{"model": "autoregressive pixel model", "dataset": "regions of photos with short descriptions (Visual Genome)", "fused_qkv": true, "qk_norm": true, "positions": "sincos", "init": "orthogonal", "gradient_centralization": true, "batch_size": 256, "epochs": 41.1, "lr_schedule": "cosine", "final_lr_fraction": 0}
Rows from block 3, named by matrix and row number. Rows with one number belong to one neuron. Each number is 500 + 25 x the weight over its row's rms, rounded and kept within 0 to 999. All counts start at 0. Numbers have three digits each. After the name is the row's rms in percent of the matrix's.
# fc1: MLP up (model.blocks.3.mlp.fc1.weight, 512x128), inputs 0-63
# fc2: MLP down (model.blocks.3.mlp.fc2.weight, 128x512, transposed), outputs 0-63
fc1.292 105:483520530465512520567549503526465521481507536480445506525490484452494514499493505462498498463507487499512483475512528488525513520512502465486505544505510476428524513508548490501478489474502522
fc2.292 092:510514546445472505496486537490525466502503539460525508520511542548481520505496486450542504487497485500474517515458505502483475491536522490492500486475503500519488502517540518517496509541478541
fc1.293 102:493470443486454473502521523503505448463484521521471487476510480517521529488454539485517532517498500504490491535525497503518549465488531469520485510514493496429506485519487479503462479516486510
fc2.293 095:497546512508474491500495501488510468462525495488490508487518521548511513507516477568492482473549491527503520449504520497527459543488529503480528485509506490547500524496521508511542502491521479
fc1.294 094:541431489504520473519527545516436502533506485449464517548514487489439509506498482498485487509499502493500498506498483529536479523508477514487531509540521463489527518495467481515491515423498488
fc2.294 088:541493469494497485512474501465541499486472501473463470517483502490516488502508526485522491521535499543481461499540517514544559525497504499525518529554509495529450527526524469485468485562465474
fc1.295 101:442452482501504504488502525563518501482510477535452482501496498495497538502519550457510516492499521487487494501461466465465489540503498505466462483530506480501532516497479538526489479515504491
fc2.295 089:507488446488493474517472513467441457488513524521475506481539510522487532516505462501501491480424493523501491477435493509497499517501518495512509550479482511470509509557519501520478500517511518
fc1.296 102:499485456488502520499497489507462469466511497509532500526532500469479512462514493498516510485489496525502508507521481539533443531502432479534537504474510499473493503473499526497490456463534516
fc2.296 093:505459517475443472509551476521529513468518495514484480487472527489539516497487465546458506483478503523478538503538478499540540489518505481487510507485517484467492503549459540479508458475480495
fc1.297 110:503493526466491508568528504504505555453521481497501460519555479513490487507506524479517486515499502501482490503525444467511496498524452484519552487502500500468494474508480479520448482504553510
fc2.297 118:511462531510481543530508508503514524491487487478499473502494478549490494507483541465503473481549480522492501541478491517519576505518468505510499490537538518498478436516509533485460506503527476
fc1.298 090:479489510466500499503518523518500534507482454498468518491448479538480519479512484490515514504532512466484442509543472489489496480517494537481520527454499530514499512470492492495479510465541506
fc2.298 079:494485582525521538518515543479507425502488493471507486504512499535492498510508486518486517493485500477506506511495522527508468472491500496521524498507532541516495536481504532513478505515515504
fc1.299 105:480520472491506513520497510507540491498499493539477528526512504515536534474522487510547573493551501474548492523490512473503487464497508512477469485483464454494538535484469498522442521541517513
fc2.299 103:528511564483495484542467516492533486522485498488499510509503547496516505474504518542551466535500474523481479523471523501446504532515517464536465528507486499465497470471523463473483449535505524
fc1.300 107:503468521494464545543497541505543500517511494501523494479469490505560520490504530518521510464559467482525520477529467502510542503509513537480452500498460476497541478486499507530460492498485519
fc2.300 096:505517440494496516524543512550509493503538526506516482497473463465495483539474446507510508504495484516515447489503465504498475473508515504482517454486521517477505520535484461505472475521470522
fc1.301 109:505508493535492507551548496488508509476474506505498513551516475486495510532464500527514483484527490497489498517557458422456518479500466533526488487478491478512512484470509492534449475477531509
fc2.301 104:515508458484482502468495477548516522481524425525513492535482504536495444476518559459478463485547514512501501517521505492484520454466465509517494483497522523503513533458517485510453533488507464
fc1.302 106:511499495513532497508518499551547546490511491480498544561546467468486499525466499488508503477488478485505465518505472489474546507524479504477528543499467481540505501515529525499489459508522548
fc2.302 090:490513462453492454511515517442443482493510503500487467478531529540543522506500518539484506501517470515441475462450499523537469523514536511513516500496484521477506489511499508518523549492514488
fc1.303 088:487468470533452523499530492542520464441491509514442516516509488459540498535477536513461511486539465498526445520510483510510499502504549512512481494481530454471492503520525465510488492489489488
fc2.303 079:521524437513507531471449480479493490499496467540503513496497523512435486522502468522488494474511486505517528487512532482513484484460448504490515526504534481490510512487495489480493487506521485
fc1.304 087:482476466524503474514478494520440524516487522460481488528474530483463478505495462523449503505533534544500487521509494505460520508528507526484503488487474469505565519467461484501483521450494506
fc2.304 081:542462501449466474525558489461538509473490457445479514489503486485511496484526536452542505487461518540486502491497514512526517519499512520502534506460513513516498520493517502511511446539508529
fc1.305 098:458475507503499510511544552456461511515533500528462517526516474476486501503503488539530520472508508461512485499518498477480499514500499508485554496508505469490497514522508482503510500412503525
fc2.305 096:432464530478484496497479532505470503445525536526487519508502517472459461503481482502485520520482497473504526485530496493503505491532471484522506517479507495522502528493518528555503499538470528
fc1.306 100:508490476466520494510511506509489505538505538488479528492559474496458489480513501478443461495494476477536534555516517517517490542493448474508489493481551457551444509531502484528461485450504486
fc2.306 089:507576510453511503486455495468500483541467477505511498488472450489497461502525499485505488557511481478497475500518472545476505478496514505480505499521473465519512507520552522508489561529551479
fc1.307 108:504508496523474525505499546520515479490475466512430477496508465513466475477535466461547549480514511478510529525495537530478498497534491504481490511520477483506516510493467539511478476486474487
fc2.307 092:508476483488473493503508524547508489500528512492507524469484528535439488522502460491512483473459502493469479491464458458543510449496521452471505488501513465481485518505494533532497534484516523
fc1.308 099:465475505498496510507504496482505524501499475540521478500523455464487507530502517510492512502513489500519449521555467482489529519502506448486496533534529484508481487517452510542491438471449500
fc2.308 090:508545523523499525488511550501500485519496497516480522527509492483498536494523483506487478480473499489512446457471528466486537479470531507439521482473491517457512499546519491523525508472517491
fc1.309 084:542486487517466495517471478477526526495449482505511457527498473496458501528494514510481533483538455514522475522534475471491527447524527519484519444463497499483501533478478482533524557490520509
fc2.309 076:500514529498504518491539501498492515546498489496569477502491521517556499534502503506482500512498490474485506517491508517509471511498494472543479474486477491445498465483478484456516491470439504
fc1.310 099:498506460529525550508485518457494477441489534529496538514525510453500465484508512496498483482537509447536521510484533512478546527502494516446531518488513467470496527502461513502503549435503505
fc2.310 079:471490472520513502463501501508520514561562519479519503465530489496522501498473513556491509554532487483501474505490506511484479490481476485500496489485490471439482481468511484507489488481484537
fc1.311 110:491545455525497479505497510488484519451506523474480482513490493516480500501545551499522509508504496501496499462483514502481507483502510531505482492540499505500503552502540463531526507479518504
fc2.311 125:478564473518502499512481528477492549489479516525496475549473518537490508487486523477538509466475480471497492537489488504538524508531484521542484468516501542469513470511492504540561501541516446
fc1.312 091:468479487503499482538522505516519518511514426509473497502513471512511522495548463538491460485535504473509488451527482465526483506510464552465510462507486490503534489492491474503431502468478488
fc2.312 094:517463517502517520484528493531520501459493552509455481509497483497513517467461544450526496490465513478471513532524480539505538519508508475534485524516493546484473508497491493518507519516501477
fc1.313 101:492475466532505542508482527477525493460501530510483492466479484541504492474491468480486486499506496513512514507474502515494476521504529449492512493499487483449512531492476513521486518516547473
fc2.313 098:484464492467501486515496486513415507487497508533468490473518517494494507518524565510463509498525471489503468521518546463522514516522486549442482530519488483566487499499494475492497468440536499
fc1.314 093:505469446476522509533471457483555506477536485512508552524485477474466517497500501498495486459544509500543504517485530541489483482474495495502491446480508504519459516479453463472492462459519534
fc2.314 083:498529526500541464475471502486542500512495509513516458490532489518505468537510516472509494483413497475461523513519519480436491474489499505517484528512476454483502501480521492532500500497520533
fc1.315 098:532538485519483458520522509491529484510524512520478480491498473510524543493465476483499550490526484467505505485486512480569465472525519470515517487495519497449490504489394490531531533498479493
fc2.315 085:543526536523496502486462471514485549525506550502548502474527510516522462496515513510499502495489506500473491503487479559500530507482499443464499518498502472550497501507514498453498518455511510
fc1.316 122:476523486531535490512516489502496504489487515507475561524504487489497527477489504536471503457483509524504436504471461468508441519536481542520500463542504473498495553466525450504497522481552537
fc2.316 118:491453486483487483504511477538525515461502519499518500538486496424475478513496538501473485505485481500506470492512461481494516501546495522480552497533510534493499511485554478499554483518487505
fc1.318 085:461499475529569516502506522483481512446514485512522489498486509486520508498520487521491510453509542495503492493479519527503485491490521502494513499512509483460553502455475501501509460495517491
fc2.318 086:510510502525444531464492479477532470511473481491540504468514521529511509457479503503505507518489456496499495519513478491534483516526515510484517488512464522486444512496523520508512539534499546
fc1.319 108:456531475471490498516526541521470488480503451532486521510542496544479548456484488478523477480561508487450458492530476498519536507504488461494515475461488516458535487498472513562510495517491501
fc2.319 108:523497511504495506460489471492535509485483471521485458484455507475510482537512548472468542518519493517513499533500492530524468481493491508540484500500494480515497537513485459465508509491465496
fc1.320 107:496508514455454489495504487503558527498427549487461532517509516513492514454441501515514507503508509510534526490508541497446501476514441501500530504529470490481486526507501483505488517503513517
fc2.320 118:506474440536475526517505505505531531516517429480479490503471535485489481458498482491460528502506530498490523483545515495482533525499501538483450484529540520523487524488492452494486504510550489
fc1.321 087:487523462523446534509499524543491536476531512561486499493513516542496551517484493543492534480504482466485538507495488484473526516490508513467512499524510467466526509501526486532494530507488522
fc2.321 091:527466513505498489498518519475558483536465500486542524546464454470513494460541501443477485477491511512515504492446496488501455461513489462514520518496466533509486487483494517516481485537517515
fc1.322 093:489501515531487506521486516460519519481467565517457467509472513503516507506488543478537503466495488516499495550524501507478472508500486465506494497511498498462477493493501497544475513521498504
fc2.322 085:509458492464496482520485472514490460536494472488532498467530515470516508485480499551482517504496484512521497484500484510485455526512556517494503515506477494561516551511502517498473534481513548
fc1.323 093:482482523462432441534491497531509502497471471514502485500519479477490513504453500496457514523507459489526458522561491474522525494514548488507522546513534475507478501537504446504452491505484509
fc2.323 091:513473504527508561478436485494502526496466477505508500535481530521490495483505535504535472492523494475504501494486471481547486503494481508454482437510468510516508488484515524527517495454545442
fc1.324 107:534448423532535513532520506532499496450469441512435513519536508477504481478491539495500518462518518486470470494490458506462514519522532485470465500504491503471514518465459506537492522517517497
fc2.324 101:493461494474539477554511514525519449481491499495443458461470483540501509469524544496489531465475518503510463520519466482523470493496479497567526486504508562496489513514500548524511477496503483
fc1.325 091:507491511495485500499532482487511505448492486488495482498505496570505507525472509506504488435523488517524484513515538524477530540493522451490504455494495511519532495424491472500512541461521482
fc2.325 083:535529424533513474516523478470522509489491503495548544477509496475516511496500531432510543502502513493488507511528487470535476460510485513482489520494542477516494526524510525536441492523487497
fc1.326 090:442495503465500500530499530492460513514515514519498457476495497498497542525523511514494480511496499483506476449489489503467534517505463489452538511497439481505527485524496472493490480484484502
fc2.326 092:515469480479471525471497507473515455515461505512511523486497502473502545524509508529498461493562489475474486563535480526505493499534511500505512518536483500515443525500482519512498501481512475
fc1.327 106:502525532470525517501461491507473490471485486505490510536535467501486488534477506507507547502557518477486505551487457532515535486564491471467540500470527488541521486496487458482509484499511507
fc2.327 092:496509479500505484504510492467498462548522505517521502494503476532520502478459479500494473503475530510473527437548538488505474507435528490510490534506481485441484514504519506506463472542486483
fc1.328 091:498479479494471484490493482499511492523508508499481493499529485511533491520465479514486500540495503486528470477523485463501472474525504523500506539530442487530478539500526475482434511478473506
fc2.328 093:483500524486520529530463502502502503470467537488474491489486492499467502478520548491511554502476511513493527474455481503508550502493536484498491491534555518507492483516480503503522509536505477
fc1.329 101:464448522434527501487530555475502535489478469492496500502500488506494521459503490462496512482508488507515489486512452503494489506537458478515597522495480494445502503500500485523509491453509508
fc2.329 093:512500544515504552503420521523473440473514525486533490490446512521481547502513478507484522488492486494498498523493522496508477511541520500471495509516498510481512553523501517521508500511495514
fc1.330 094:526524481473535456527523512497493509497499527462462546516519464547486535524430552502500504518514521488492507483515491541542476513496458521484517471506492495514503482492515484504514512487499526
fc2.330 094:515439546555502469516478509488473517472495502482512471513482507508525478488506462491500474504489491520498493513472514500514516488495490469462480485523467478518484473507498514527500489482442510
fc1.331 110:499492482499560532507503521505512479460519525499465474519518531458526482450484480520491468499489506467504502491486522463504538522547467497475525492530537486465473535491488485522487449495506513
fc2.331 091:499514513500483501502507474526544518514546500504540519524495542527435402503515487463516507537512496466461517524531518501513520522458484479523461460515532482462525534503479506477507477488513525
fc1.332 101:481485499435506497519493502437475518507524494530468525495532509493508502528483457515499443455568536506496525527475502493551505474509483487550543451518489488479488536505512492520484462496501502
fc2.332 091:491512506452491476535490530503495506465520498535467488501519501460469476494520469466543512505490513496511486532466493501490532481540518496519477485461511493480493431505469486502519491517515541
fc1.334 098:543507492490497473526506519511472454484517489467494517510495469529482532492478491535472498504479494500502553498492523531491488509475477470483458485531488486543562510502488465517476510517505541
fc2.334 088:535478484528480519489508534536512486584509484490496471519491491477519472481464487477532457506487497534495452491495484493502490496533492521490499527481527488475487505512523506490502485488462491
fc1.335 091:488469506492497458498511497499472516469510487508483505511520489517482471526474499474543503503484517461496491525481477487455459529500495525450521472520458471515496509509530512521479484518526515
fc2.335 085:507459442545509457535505470548493494473522500535485446489515523512483481523497491506508513467541501532504491495519484483500472515475501502520497519486516488523530536490471494525493509472511519
fc1.336 086:513479485523521485528539492509458501471470524516486487488467514490495492510550561473463508478506442486525449522534485519534499511501482522519461556500558487509471512525500499544475479465517475
fc2.336 074:485534453517486490469489492454463501524473525510504534508547518514519505450478429510517487474477494512499549456465533495477496513511508474467517469517489464489491499513504525456487491456495527
fc1.337 097:537474469500489504521502529525525481527476482471503493516497446548523549496474506509478499499500451475504491510536472516479495485522484500431513525511517455478523511491491469482515505452519486
fc2.337 089:532531449496496523483508524488443511541507527477527531493477507487458519453521504508535503561524476472530476517479485512534499504504546505479493461505433533530479533539470499487508487488504484
fc1.338 097:493531502497503576542482480501462554475502519488507477502493502502478541502476469564523492519517502468489465487501518526542495494506495506471557504499467489538496506471519508541500501495528505
fc2.338 083:524465518491511544479505482464516538548527474482500477530490473509514502547530475463489562486485501513497500542534521474445499509508521484509502499514471528442440490483522503484502518542500522
fc1.339 119:529528484456489510515487534476506489512503481514488482507473475527479522438508524482510511513510493441528503507516481503530482481560501517516505535503493479509514535516513488496504482503524494
fc2.339 103:551487517510464487477480486492464491465512484461506498498557518488489495509496519508467505486490517524494496491546507469487490512458465509520528522482501485529525448514505536510500501469539505
fc1.340 106:501543502495549521501501486524514506476530527484511585549493504499473498458563476494503489479537508468535483469489469541510488529528517472488527493497507491545514528480480465512496501454511486
fc2.340 102:502470539509491524505536477498536489490498532495528469492502474513540504493531536482496512490503500477516512525533495492507514515468478536544480460533511482511463489482470482476490497460459471
fc1.341 089:514505497513468525507510487528511523504476524537518538487533505513496499488489494499527487492492429489514546491477489479491488539507494491474511516513476473496497487509510506508498529513505541
fc2.341 085:483477499505494490499527548473516478512519524501481456504475499525483546495488471500502527510499537472462469516475519518484531459475507532489529481511506524497537486478485537486478533497485464
fc1.342 097:478459496491462498516502488485500525440513514509465501523498493530509492477455474514554473491506500494503489517518489478511544546494512520479505509524508479490513531472516440501466521439517531
fc2.342 084:493462548507493483511473514551539477441508524478504475524557525510530460473485516498521501449528499513472505531489506516495492522498514473507504447509480508464489482497512478491505509545495549
fc1.343 109:526498526500502490526490503477471495521453462537467508542451479516520543481472506563485520439495512489464526447516514522466535511495459519478474498497455475494484490518499506492482528503513514
fc2.343 100:515501554491436437491524507551514519513505478468547469519508497462481499516499503497526509519496497515474465552522517456496518490493487515524483533521486445516516491478478517496507509465521513
fc1.344 103:503485500532456477505497501462558517499482519491516541501485468543466518518476525494547505507510534470508542500511483522524443496478521479480466447553455499491532506485479487526530532474476507
fc2.344 088:506501487503495454534532488497503552510528485485507494497521488458494509520495496483474520486521512514472530488512549528444518462499495508528507501475522514518485537482481541474513516475531497
fc1.345 094:488523489534479543532488539509502525487489512496482519490523504483569509519504486517522537492496520524503530486519471485530512523496520489496491495494510475516503489424527486501481527514543503
fc2.345 095:509516454549541504501516539463495460461482530505479474483509487509462487505458470509478467490508502500494512502507494508463533529522510495501540511521510536467469516546507519507471497497508546
fc1.346 091:496476449515486480552535538505489483500493495507498486496519495515507523491487505486494530463509543475507486482482532517513502498481472499483509508507514500535502535519483488518470503483522502
fc2.346 091:480521499487512495483492508507481496515522496492464536510465529517503500534506473534526505508481485513513556506512505493491524527499515522467482506489461484456502484500537460499530486492493492
fc1.347 098:525487499459505533543506497521504553468477483486487520514555539504518510500506488484504505477497517514494469521484493499495487503477522491549533496477502504481527528519471459563527504505513494
fc2.347 086:507510512477534545526517539469499493502510535498496510514501508521531480514495508499471522514490524492503485521538482494494518474497514470505512503479535482462449499524495489507492413547478466
fc1.348 110:493518520521480484480494474545498491490512471508501539523474501515423552512521499491504535492525478508540504506486491477505497519522513461492498488494487468532518532488492459516515528480541519
fc2.348 116:492488497517490506521543510496464491498501513511442527546518499488515500499566486515456506437528524513543504467487527492502536528487500509508527459495502483524487511531502518508480509484506458
fc1.349 102:490541509496497521528527473510535479488493552511493524519469527530499459474473507496461484510502518450494519467497486466537528550524450529539501491506486450490480496498455489513479537471495506
fc2.349 094:494473481487500518504460487522502488505493498486506508493448560489530467475459457484515510526486518488489504522489520503474518486521504482557537492463486508481444487522521505434511536459521517
fc1.350 097:504548512518517526520489509467480470495532463519442491521500494490524479519532529504491535517516492506487420461503485527487493467518516496494524502460508483481532476500449445502527464478552500
fc2.350 088:515463507470489520529486486541512480489492513504495501418494471523480481495459500481509474513520511490501497528515512466498479496469446493523540508494519535495478528515473531456451492505472461
fc1.351 105:499540473508511495512504516510468497500499524537464541491527495503526491506529495491513474509521497513514470471503527525456509524484457454503451526470506454554491507513490445502481470438518484
fc2.351 098:535498525521490476529516471538522502511545487496537509499498463516473504503510528471500511536500498474518461542492435467550486493515450495537504448476516486468511498481460483476476457519483508
fc1.352 098:472455499458463468516488522485455490550489517511534509504501512506526520515554505515474486481491508497503497487527464523491460525513501422493510509490497512516499486517509461508505500488543523
fc2.352 088:508466517474546548506520493491536540424546484511489498492493515520448488495514508495519509535542508484468549459497532485507532517452515507484518500500523500488473511493525493526523477515502469
fc1.353 093:554509473500470517502456518543486516483474466517465483533497490503519473474449518487511496530486427496481472467507451466458472455510551491518513528502486500500501496491539473487509515507521511
fc2.353 085:495504529520510497526451492506500494501493479490548480512510528519455475482485514472530528501475470507567498505469455506505481523498503502493490446458508479499530531490512504473468509493518504
fc1.354 095:518528513535509496522484504508490513513463455518506494483510488511510519495462504548490547468507515477533487515501491517504514452483534501512487527488484477429511459519482464504526509430498532
fc2.354 085:486433471495504479464505487490457508539480468504502480483511495495480518483526514516467455521559485520517493459506513516491469514489482572459535486492526519535526520495480536505470508466511489
fc1.355 114:478513484500494518509522530495532488476542498510513451509538507473497532530537490557505538528482514505517466491514484503478454554512460454545480527470466469471507491516450518509484503496549519
fc2.355 117:512470467484522527515500488537534503477517512496522530494507501521482466470465583458491504495502505511471468522495499506531550504477491488483504469515472541523484506509476471490504497492526471
fc1.356 095:480491519541472509507493490506502493476457504493510512522519488518518502516493463453531485479491498495489507558533499480496540484554550471483537546481494498524498484508498518509484478507454548
fc2.356 093:524533494504496532515501498478482530527489538498509494518471490485491497505523575520471522461505485493492523505478491497495512474468477505532517461475540527504481505500482500475469497508482471
fc1.357 108:447557468509455566566527537512532469482517531494492479528539467508498519510520523487518504489489459451507512497497531481523476537494497504451484491525501485498496487498497467480482512498474545
fc2.357 101:485423573543479505508491480549529485509477516509527505517491527506485458510496496473512493478466510480513509469508492541474538516478519476512475484478522492488449496475508515506555504524525509
fc1.358 086:483547464472463535517474498503504495537503510537482547494552463479506481497528528497472472509504484492530498487526439518515473519503463468485478521510496457527521495514501465514501503476509505
fc2.358 075:516459539567536536468505450473498514509477523486499476510489531534528474481518440489524538515492519503450505508484557490468466512517498513514529476517494511474451508476508528506506494517519509
fc1.360 089:493542456473513512496491474510503475515493485495466513509529499517506489459476471539509496488522514463508477485510480500521549510500503450452519470466490509516547501461504525492510473453484470
fc2.360 087:520508505505507519462491509494499540502485540508503465508471528526536493533536518470497535478509491493534527527486496554477458518526479489555464506491482464511486482493478510525499532515511518
fc1.361 108:488479502502444530512501520543485493518497508505510498482489464497537482536484498472452534521475446479500525461560444492539465540496529540502519489518465498485526486507504510530502499508557506
fc2.361 099:541547452478483517515544480452465540512515463480499529478529491475468516510542519501493469481488492551465506520514568488485496479506498448523455456477510511488472527467491502489513495501475518
fc1.362 095:500511534519541517474505478492483535492497526521489493553519487500449516504468480472493508524485506470491539477518470539542500512518522521528525497492486453503530500529532507481506463449532531
fc2.362 089:491528547483507488538516503530531515490491489529504475494486502492535471494491516492521494495472495532516494540459532446538456505509498471493501522530522470478479450477490480540523494501515499
fc1.363 094:506456502495484484469539492512470507468496504482499530515488524501535485475484508522511483493534496472526491476525470462541569511516506509508520557462517488436509538518512537516487479445532529
fc2.363 079:528522502522564462511495532480498502524493493510499485529515505504524459528526505494477486461490492526485519509459503519474493472548469449522492476512498491495471464498468532508471518537444526
fc1.364 096:499483483516468478495498506509493507488494529515529458500544511527481493559540506453534454528500484503507490515478458548486506536515526463454525460506487526469505540527474501532535500507498533
fc2.364 089:519511481511463520496541551512509526497435476493489491504456478515500515468483495529530496503480553516523501493490524532484486475530444507527512498512491497526498484504488481428484525502481462
fc1.365 029:501468485486476509512523510517501512498488481502487511542502487477491491458483475479511502470529542492532492514541514534448494535499504478483507502536464457520508531483477471538465502492513519
fc2.365 199:494486525493497541523536515505520492467475514523489513527490475512523514488485538493477507478537485481547494481531497535499520508529492483482504534529482489499517532467482464536474506475534539
fc1.366 094:504494490544487502525515513526495524513503475511535505577475545476472501497526491467488518497520455490508513510499488526499501506531438534486483529494490483502493504496507512501513499475511522
fc2.366 096:509489515443497460487478489510503467526469508502484493457549461541514513494450510539488469503507491511494545474506515474509480532501575460521510492516484507518501530531518504499508499514491493
fc1.367 101:508503485521496492506466503443532524513498455505516489510540497565468493521508530508488532478498501490523532478499532505498547518550520484479439499517537493488511524497495508539499523484546480
fc2.367 104:490555515507510499501481523466463497487471587495519522544476528449471510464527488510489498501506464516541512508510478526487488528550477483525517495512495491538502506479522510507509503492530535
fc1.368 092:515490450485506433506535513502519527515464493518514504505525541521485501445515515474462542472497547493528455466510501559462480520457480506498488556466497455485493479514518491541476498501506529
fc2.368 089:479474538484513510451511493516486539484496471497547531492509507508512483526484500510459509491511500475526501503510502515540496475449441484497537503520496489515519501487546516527500511487461484
fc1.369 101:487538494503480493503529487529502519533478494517485510469485503528500509541489502519516509474493505452487429491581473514495480474493503523478467510462529473514512452491493484515513478469503521
fc2.369 101:460437562492517468522499516538474537479513536521495505535449493507524490521530501502465481466475517471472513499532505471482506515486471472516473523539502507453479513469514505516500492528499487
fc1.370 100:479466480513523509485529523528484491473486485498496491504471498532491531474476498471479483458469534502500488497502481514507522513487472482496525527523486494482540532494493498496483508496480498
fc2.370 085:488556484501478517520464485476507453513481521516472464474532502499510518482523486520499502479444504495489503504482478519493500523501521500445515495557485468505468494509505484500489500487519480
fc1.371 098:465471499504512495512527503515534528509482474503536532521512533490470507459528469511456470503505502465534474448488490496468494525509495512503521479528518517507513562489517530543518468463481514
fc2.371 093:497482475470500505528457492543472466536510518492484508516517479495549506556484480551479479500518490541485498467534491510519453506491502495502515480523486454553459519502513506471514465480497515
fc1.373 092:513487502544499504525487544455497513468508504516539491533523492497462546485505571500487476503534461469486452435505508503473502506501492516463479517530458468490507490500440458505467520511460533
fc2.373 091:485506511502479487474482502468532499508541513500510522515498461499478501495486446466478519509573459501531491544514506488486481502574505519463495537522502503447502499483488508507498494497512478
fc1.374 097:480488502478484468484495496497484461484491490511469500537511495495520550518475477482494514473500501530475476480491525521471521515479497476449536500515467495442533493497524494494527496474524520
fc2.374 089:508513508460482465530550482495480507498513551489506482473528511496497526449485576519517498509475527508542493518505495518495479473536476477529535494516470521488485494513532483459426490521460484
fc1.375 094:525528463482544513485491503513494541497507512489503507571478472468510477486501488485467478488495529460553454479517468461536548499551484481463532511518492482503486526488483489499483494470464479
fc2.375 082:513497538489541496542533503492473477495479491499529502466507536472503497492471538503492490520474499479495511476492493549457491496488511497537555489500525525500501519476468530539482539572521492
fc1.376 102:485505520506501549489505550536497491487476506508488517464492498522484493501469512506499502439475503543488498528527454499480522557531477529476543475557498460494504520468475438503496469486492526
fc2.376 096:505496467494479537512492540526482517531498500516544507509489502476517454494501474527513497473518506533490486519484497531532501534529470469469522453506492468484484514480522496502525515529475549
fc1.377 116:488482487544511510514520501489519483469470538494506506533515479496549504522516476513517508504502475478534488500447506518494487488542511508463497507526516463492522496486504498501504502481480531
fc2.377 107:461485404461494475469474501520473513506488479489511475520480506504528518489485489453536490502478516487472496502489487502504520517481533502526503503544478487485474504509498506519483506489508481
fc1.378 104:460511483484491545576511533480490506493468491505495542540514498478525577485491483484494492450504539495552511483500459458529476538501506503493506464491499477496530496479519466506486511476507482
fc2.378 094:508520505456489490491539559476493525469469460504517486528479500473486526490495512504475504503481520500511512512511513490462475445520532527537516514528472455520479535503487482489515540506468485
fc1.380 112:476551490509526531535489512516486478460514464502485541534485501470467527518545488504516511478530521474506469538500458538507505528518505514469500519472524493503549488477464485511488497465534503
fc2.380 122:532483497476518512541528496525524514517506488506486458499473478446541470524495526489496530528519518478510469493469500508476514466511504521517514462508546533532525527476471514488472508471498481
fc1.381 098:477512516473503518521476501499498514536500485495505508514533456521509504476464504469515488432528488479496539496497491547476504535533559519472492503517479505439486526492489514548548473532525523
fc2.381 087:492524478509517509505487476518496535462523522498467523491484502500497476494506540473509457495491525565480462461458467494513517491464489471493481442497502536537501510497514528529508526510519541
fc1.382 101:512511513465550469479515462540486531487505521553495552501533482513469528474478482508475504450491491506507489500485530481531479510508470532508490485532476487486531507482525512492505510492489514
fc2.382 099:496483457474504455541493458494500479512511532499512474492510509474523512514516528517527488505498482493449472535502452512525478529506504450471503536525537486482497488484535522536549481503509497
fc1.383 118:504519475507526534534494468521488522489483532505465502501477491503485523496466497511436476511479520483459494532497471493517536550515504537489496515508518472505477492474502447506500460495493505
fc2.383 095:514557500531489523510470437512467500506487482485493496475505465560508514499527483507490508541478531489454500466480525533498480533500514533513489486486504503470465493503512505500507475544565534
fc1.384 099:469478514465512506512504519442493526499482517552447506483488498506496532526491526514493486536546474521525547543487512484519455510505505477498495536503523487528484500535513530546493514454540500
fc2.384 088:477451469495511484511502525532506500473511483507527507506487467498512537479476492521532480464423508491526511538518478480485531471554468499469510503465513509458526485501468511436491528488444548
fc1.385 103:454486475467487485487517439529445487535489461503509493526502474495481528500518511531531473506526503524530506512512498476496534496476521516479498539517423477524544534502512484551490521481521492
fc2.385 094:531486512510474479500495476495442515482527551472480502497459506492488507479465516514512483548530476489546481519534487525494531514518505519488503509490459519528509484463505475449458533493468467
fc1.386 087:555474484464468510522481511492472484490433492465505470507511460565487501465488490482540497469501486505530512521476533549487513524504536477518508518485459503522517476487490500516484485513532474
fc2.386 103:468503480534499479488503494510486485484543515522512487524501509462529481516509479520453511557459514477452506470517456478482456473485475518467506483552531509467464518517510523530505529473466531
fc1.387 088:519500502516530473530497518515479484548514528514494553472502463485535528489469449514433534486519500500501493506539493511472493474553485504499507541454457485511471484488483480482506453490490497
fc2.387 085:533562518529486547536533472496499531490471477480489487480487505513461505508515539482558506488518526500485491513465505509480488516505513477524476470519473526450498515507464511543512526508526486
fc1.388 100:459507493495448559474492511510483506479505494503484566515534517527519532512532436462482478476502507479519532481488516498528499531508491470506514516477519479468536495530425485524490479510493504
fc2.388 084:478519502558489504530476493533524516491472499488521488490497500527511505554475467512520521509483515500497502521446488481514516466531483527491465523529515506513469501497511436495521494505509469
fc1.389 100:504540503489504459496542509467453508505506454546516478447507470503552517486471510516497508515501530496521439496545464493526469478490469491481542514472515455536534537515516464508513515493493534
fc2.389 094:470487498506544496462573471514526467459553547523496534517496483465480482525528496521497488492500511494490535485565493489477496526496526485543483478519514511493502487506501489539514487474493443
fc1.390 089:483471502477489518519500498473452531465496490498482514538492525504479521495512550474507485487541512495515536493477493517492503523533508483462521498512440486448517512484482529528555526542536517
fc2.390 086:475555518539515523461493518534542521511518483509505508531507464515468491475471469431518455509478505495474467502510461488498524479474487466497479495480529510495465519469451491514502474509490494
fc1.391 099:498453488478480521494517550514501548455467499517507500513533520532459523497523496495527493489527490509513492531471469496488496515476488533462493499479534515481473549525469502540496492499483507
fc2.391 094:504504516534499533501489543470533488493481497533496504516520498492472493469508480486470485491534498504554507517540493507452519503513482496486514499465465539515464526513517452509506496507453450
fc1.392 123:533461516495530509496544528500484513492538483533467525498499506486481491463533501543512481483510507490506498475473533488475527490510490470503519457533485497477490499509515485498475471481508539
fc2.392 137:504430450544524488471501492494528471468518501513497501514535500452473445463499513451541511501533491515526467501512479506468502473539485486486486496496495512521524475567529514495502501529573471
fc1.393 103:440480462470491536507527537512471506515483509524496516464461473503529556521518512496485476484515519457546494509544488484535517540517508507506526481489463476503510481507455497519504485502483522
fc2.393 100:469462527506504537492540498467522483515466515520517481536509506485432537494463467491519535516548511510471481500509515477451532494494510527490520555501562478553493524483493508519546537510491486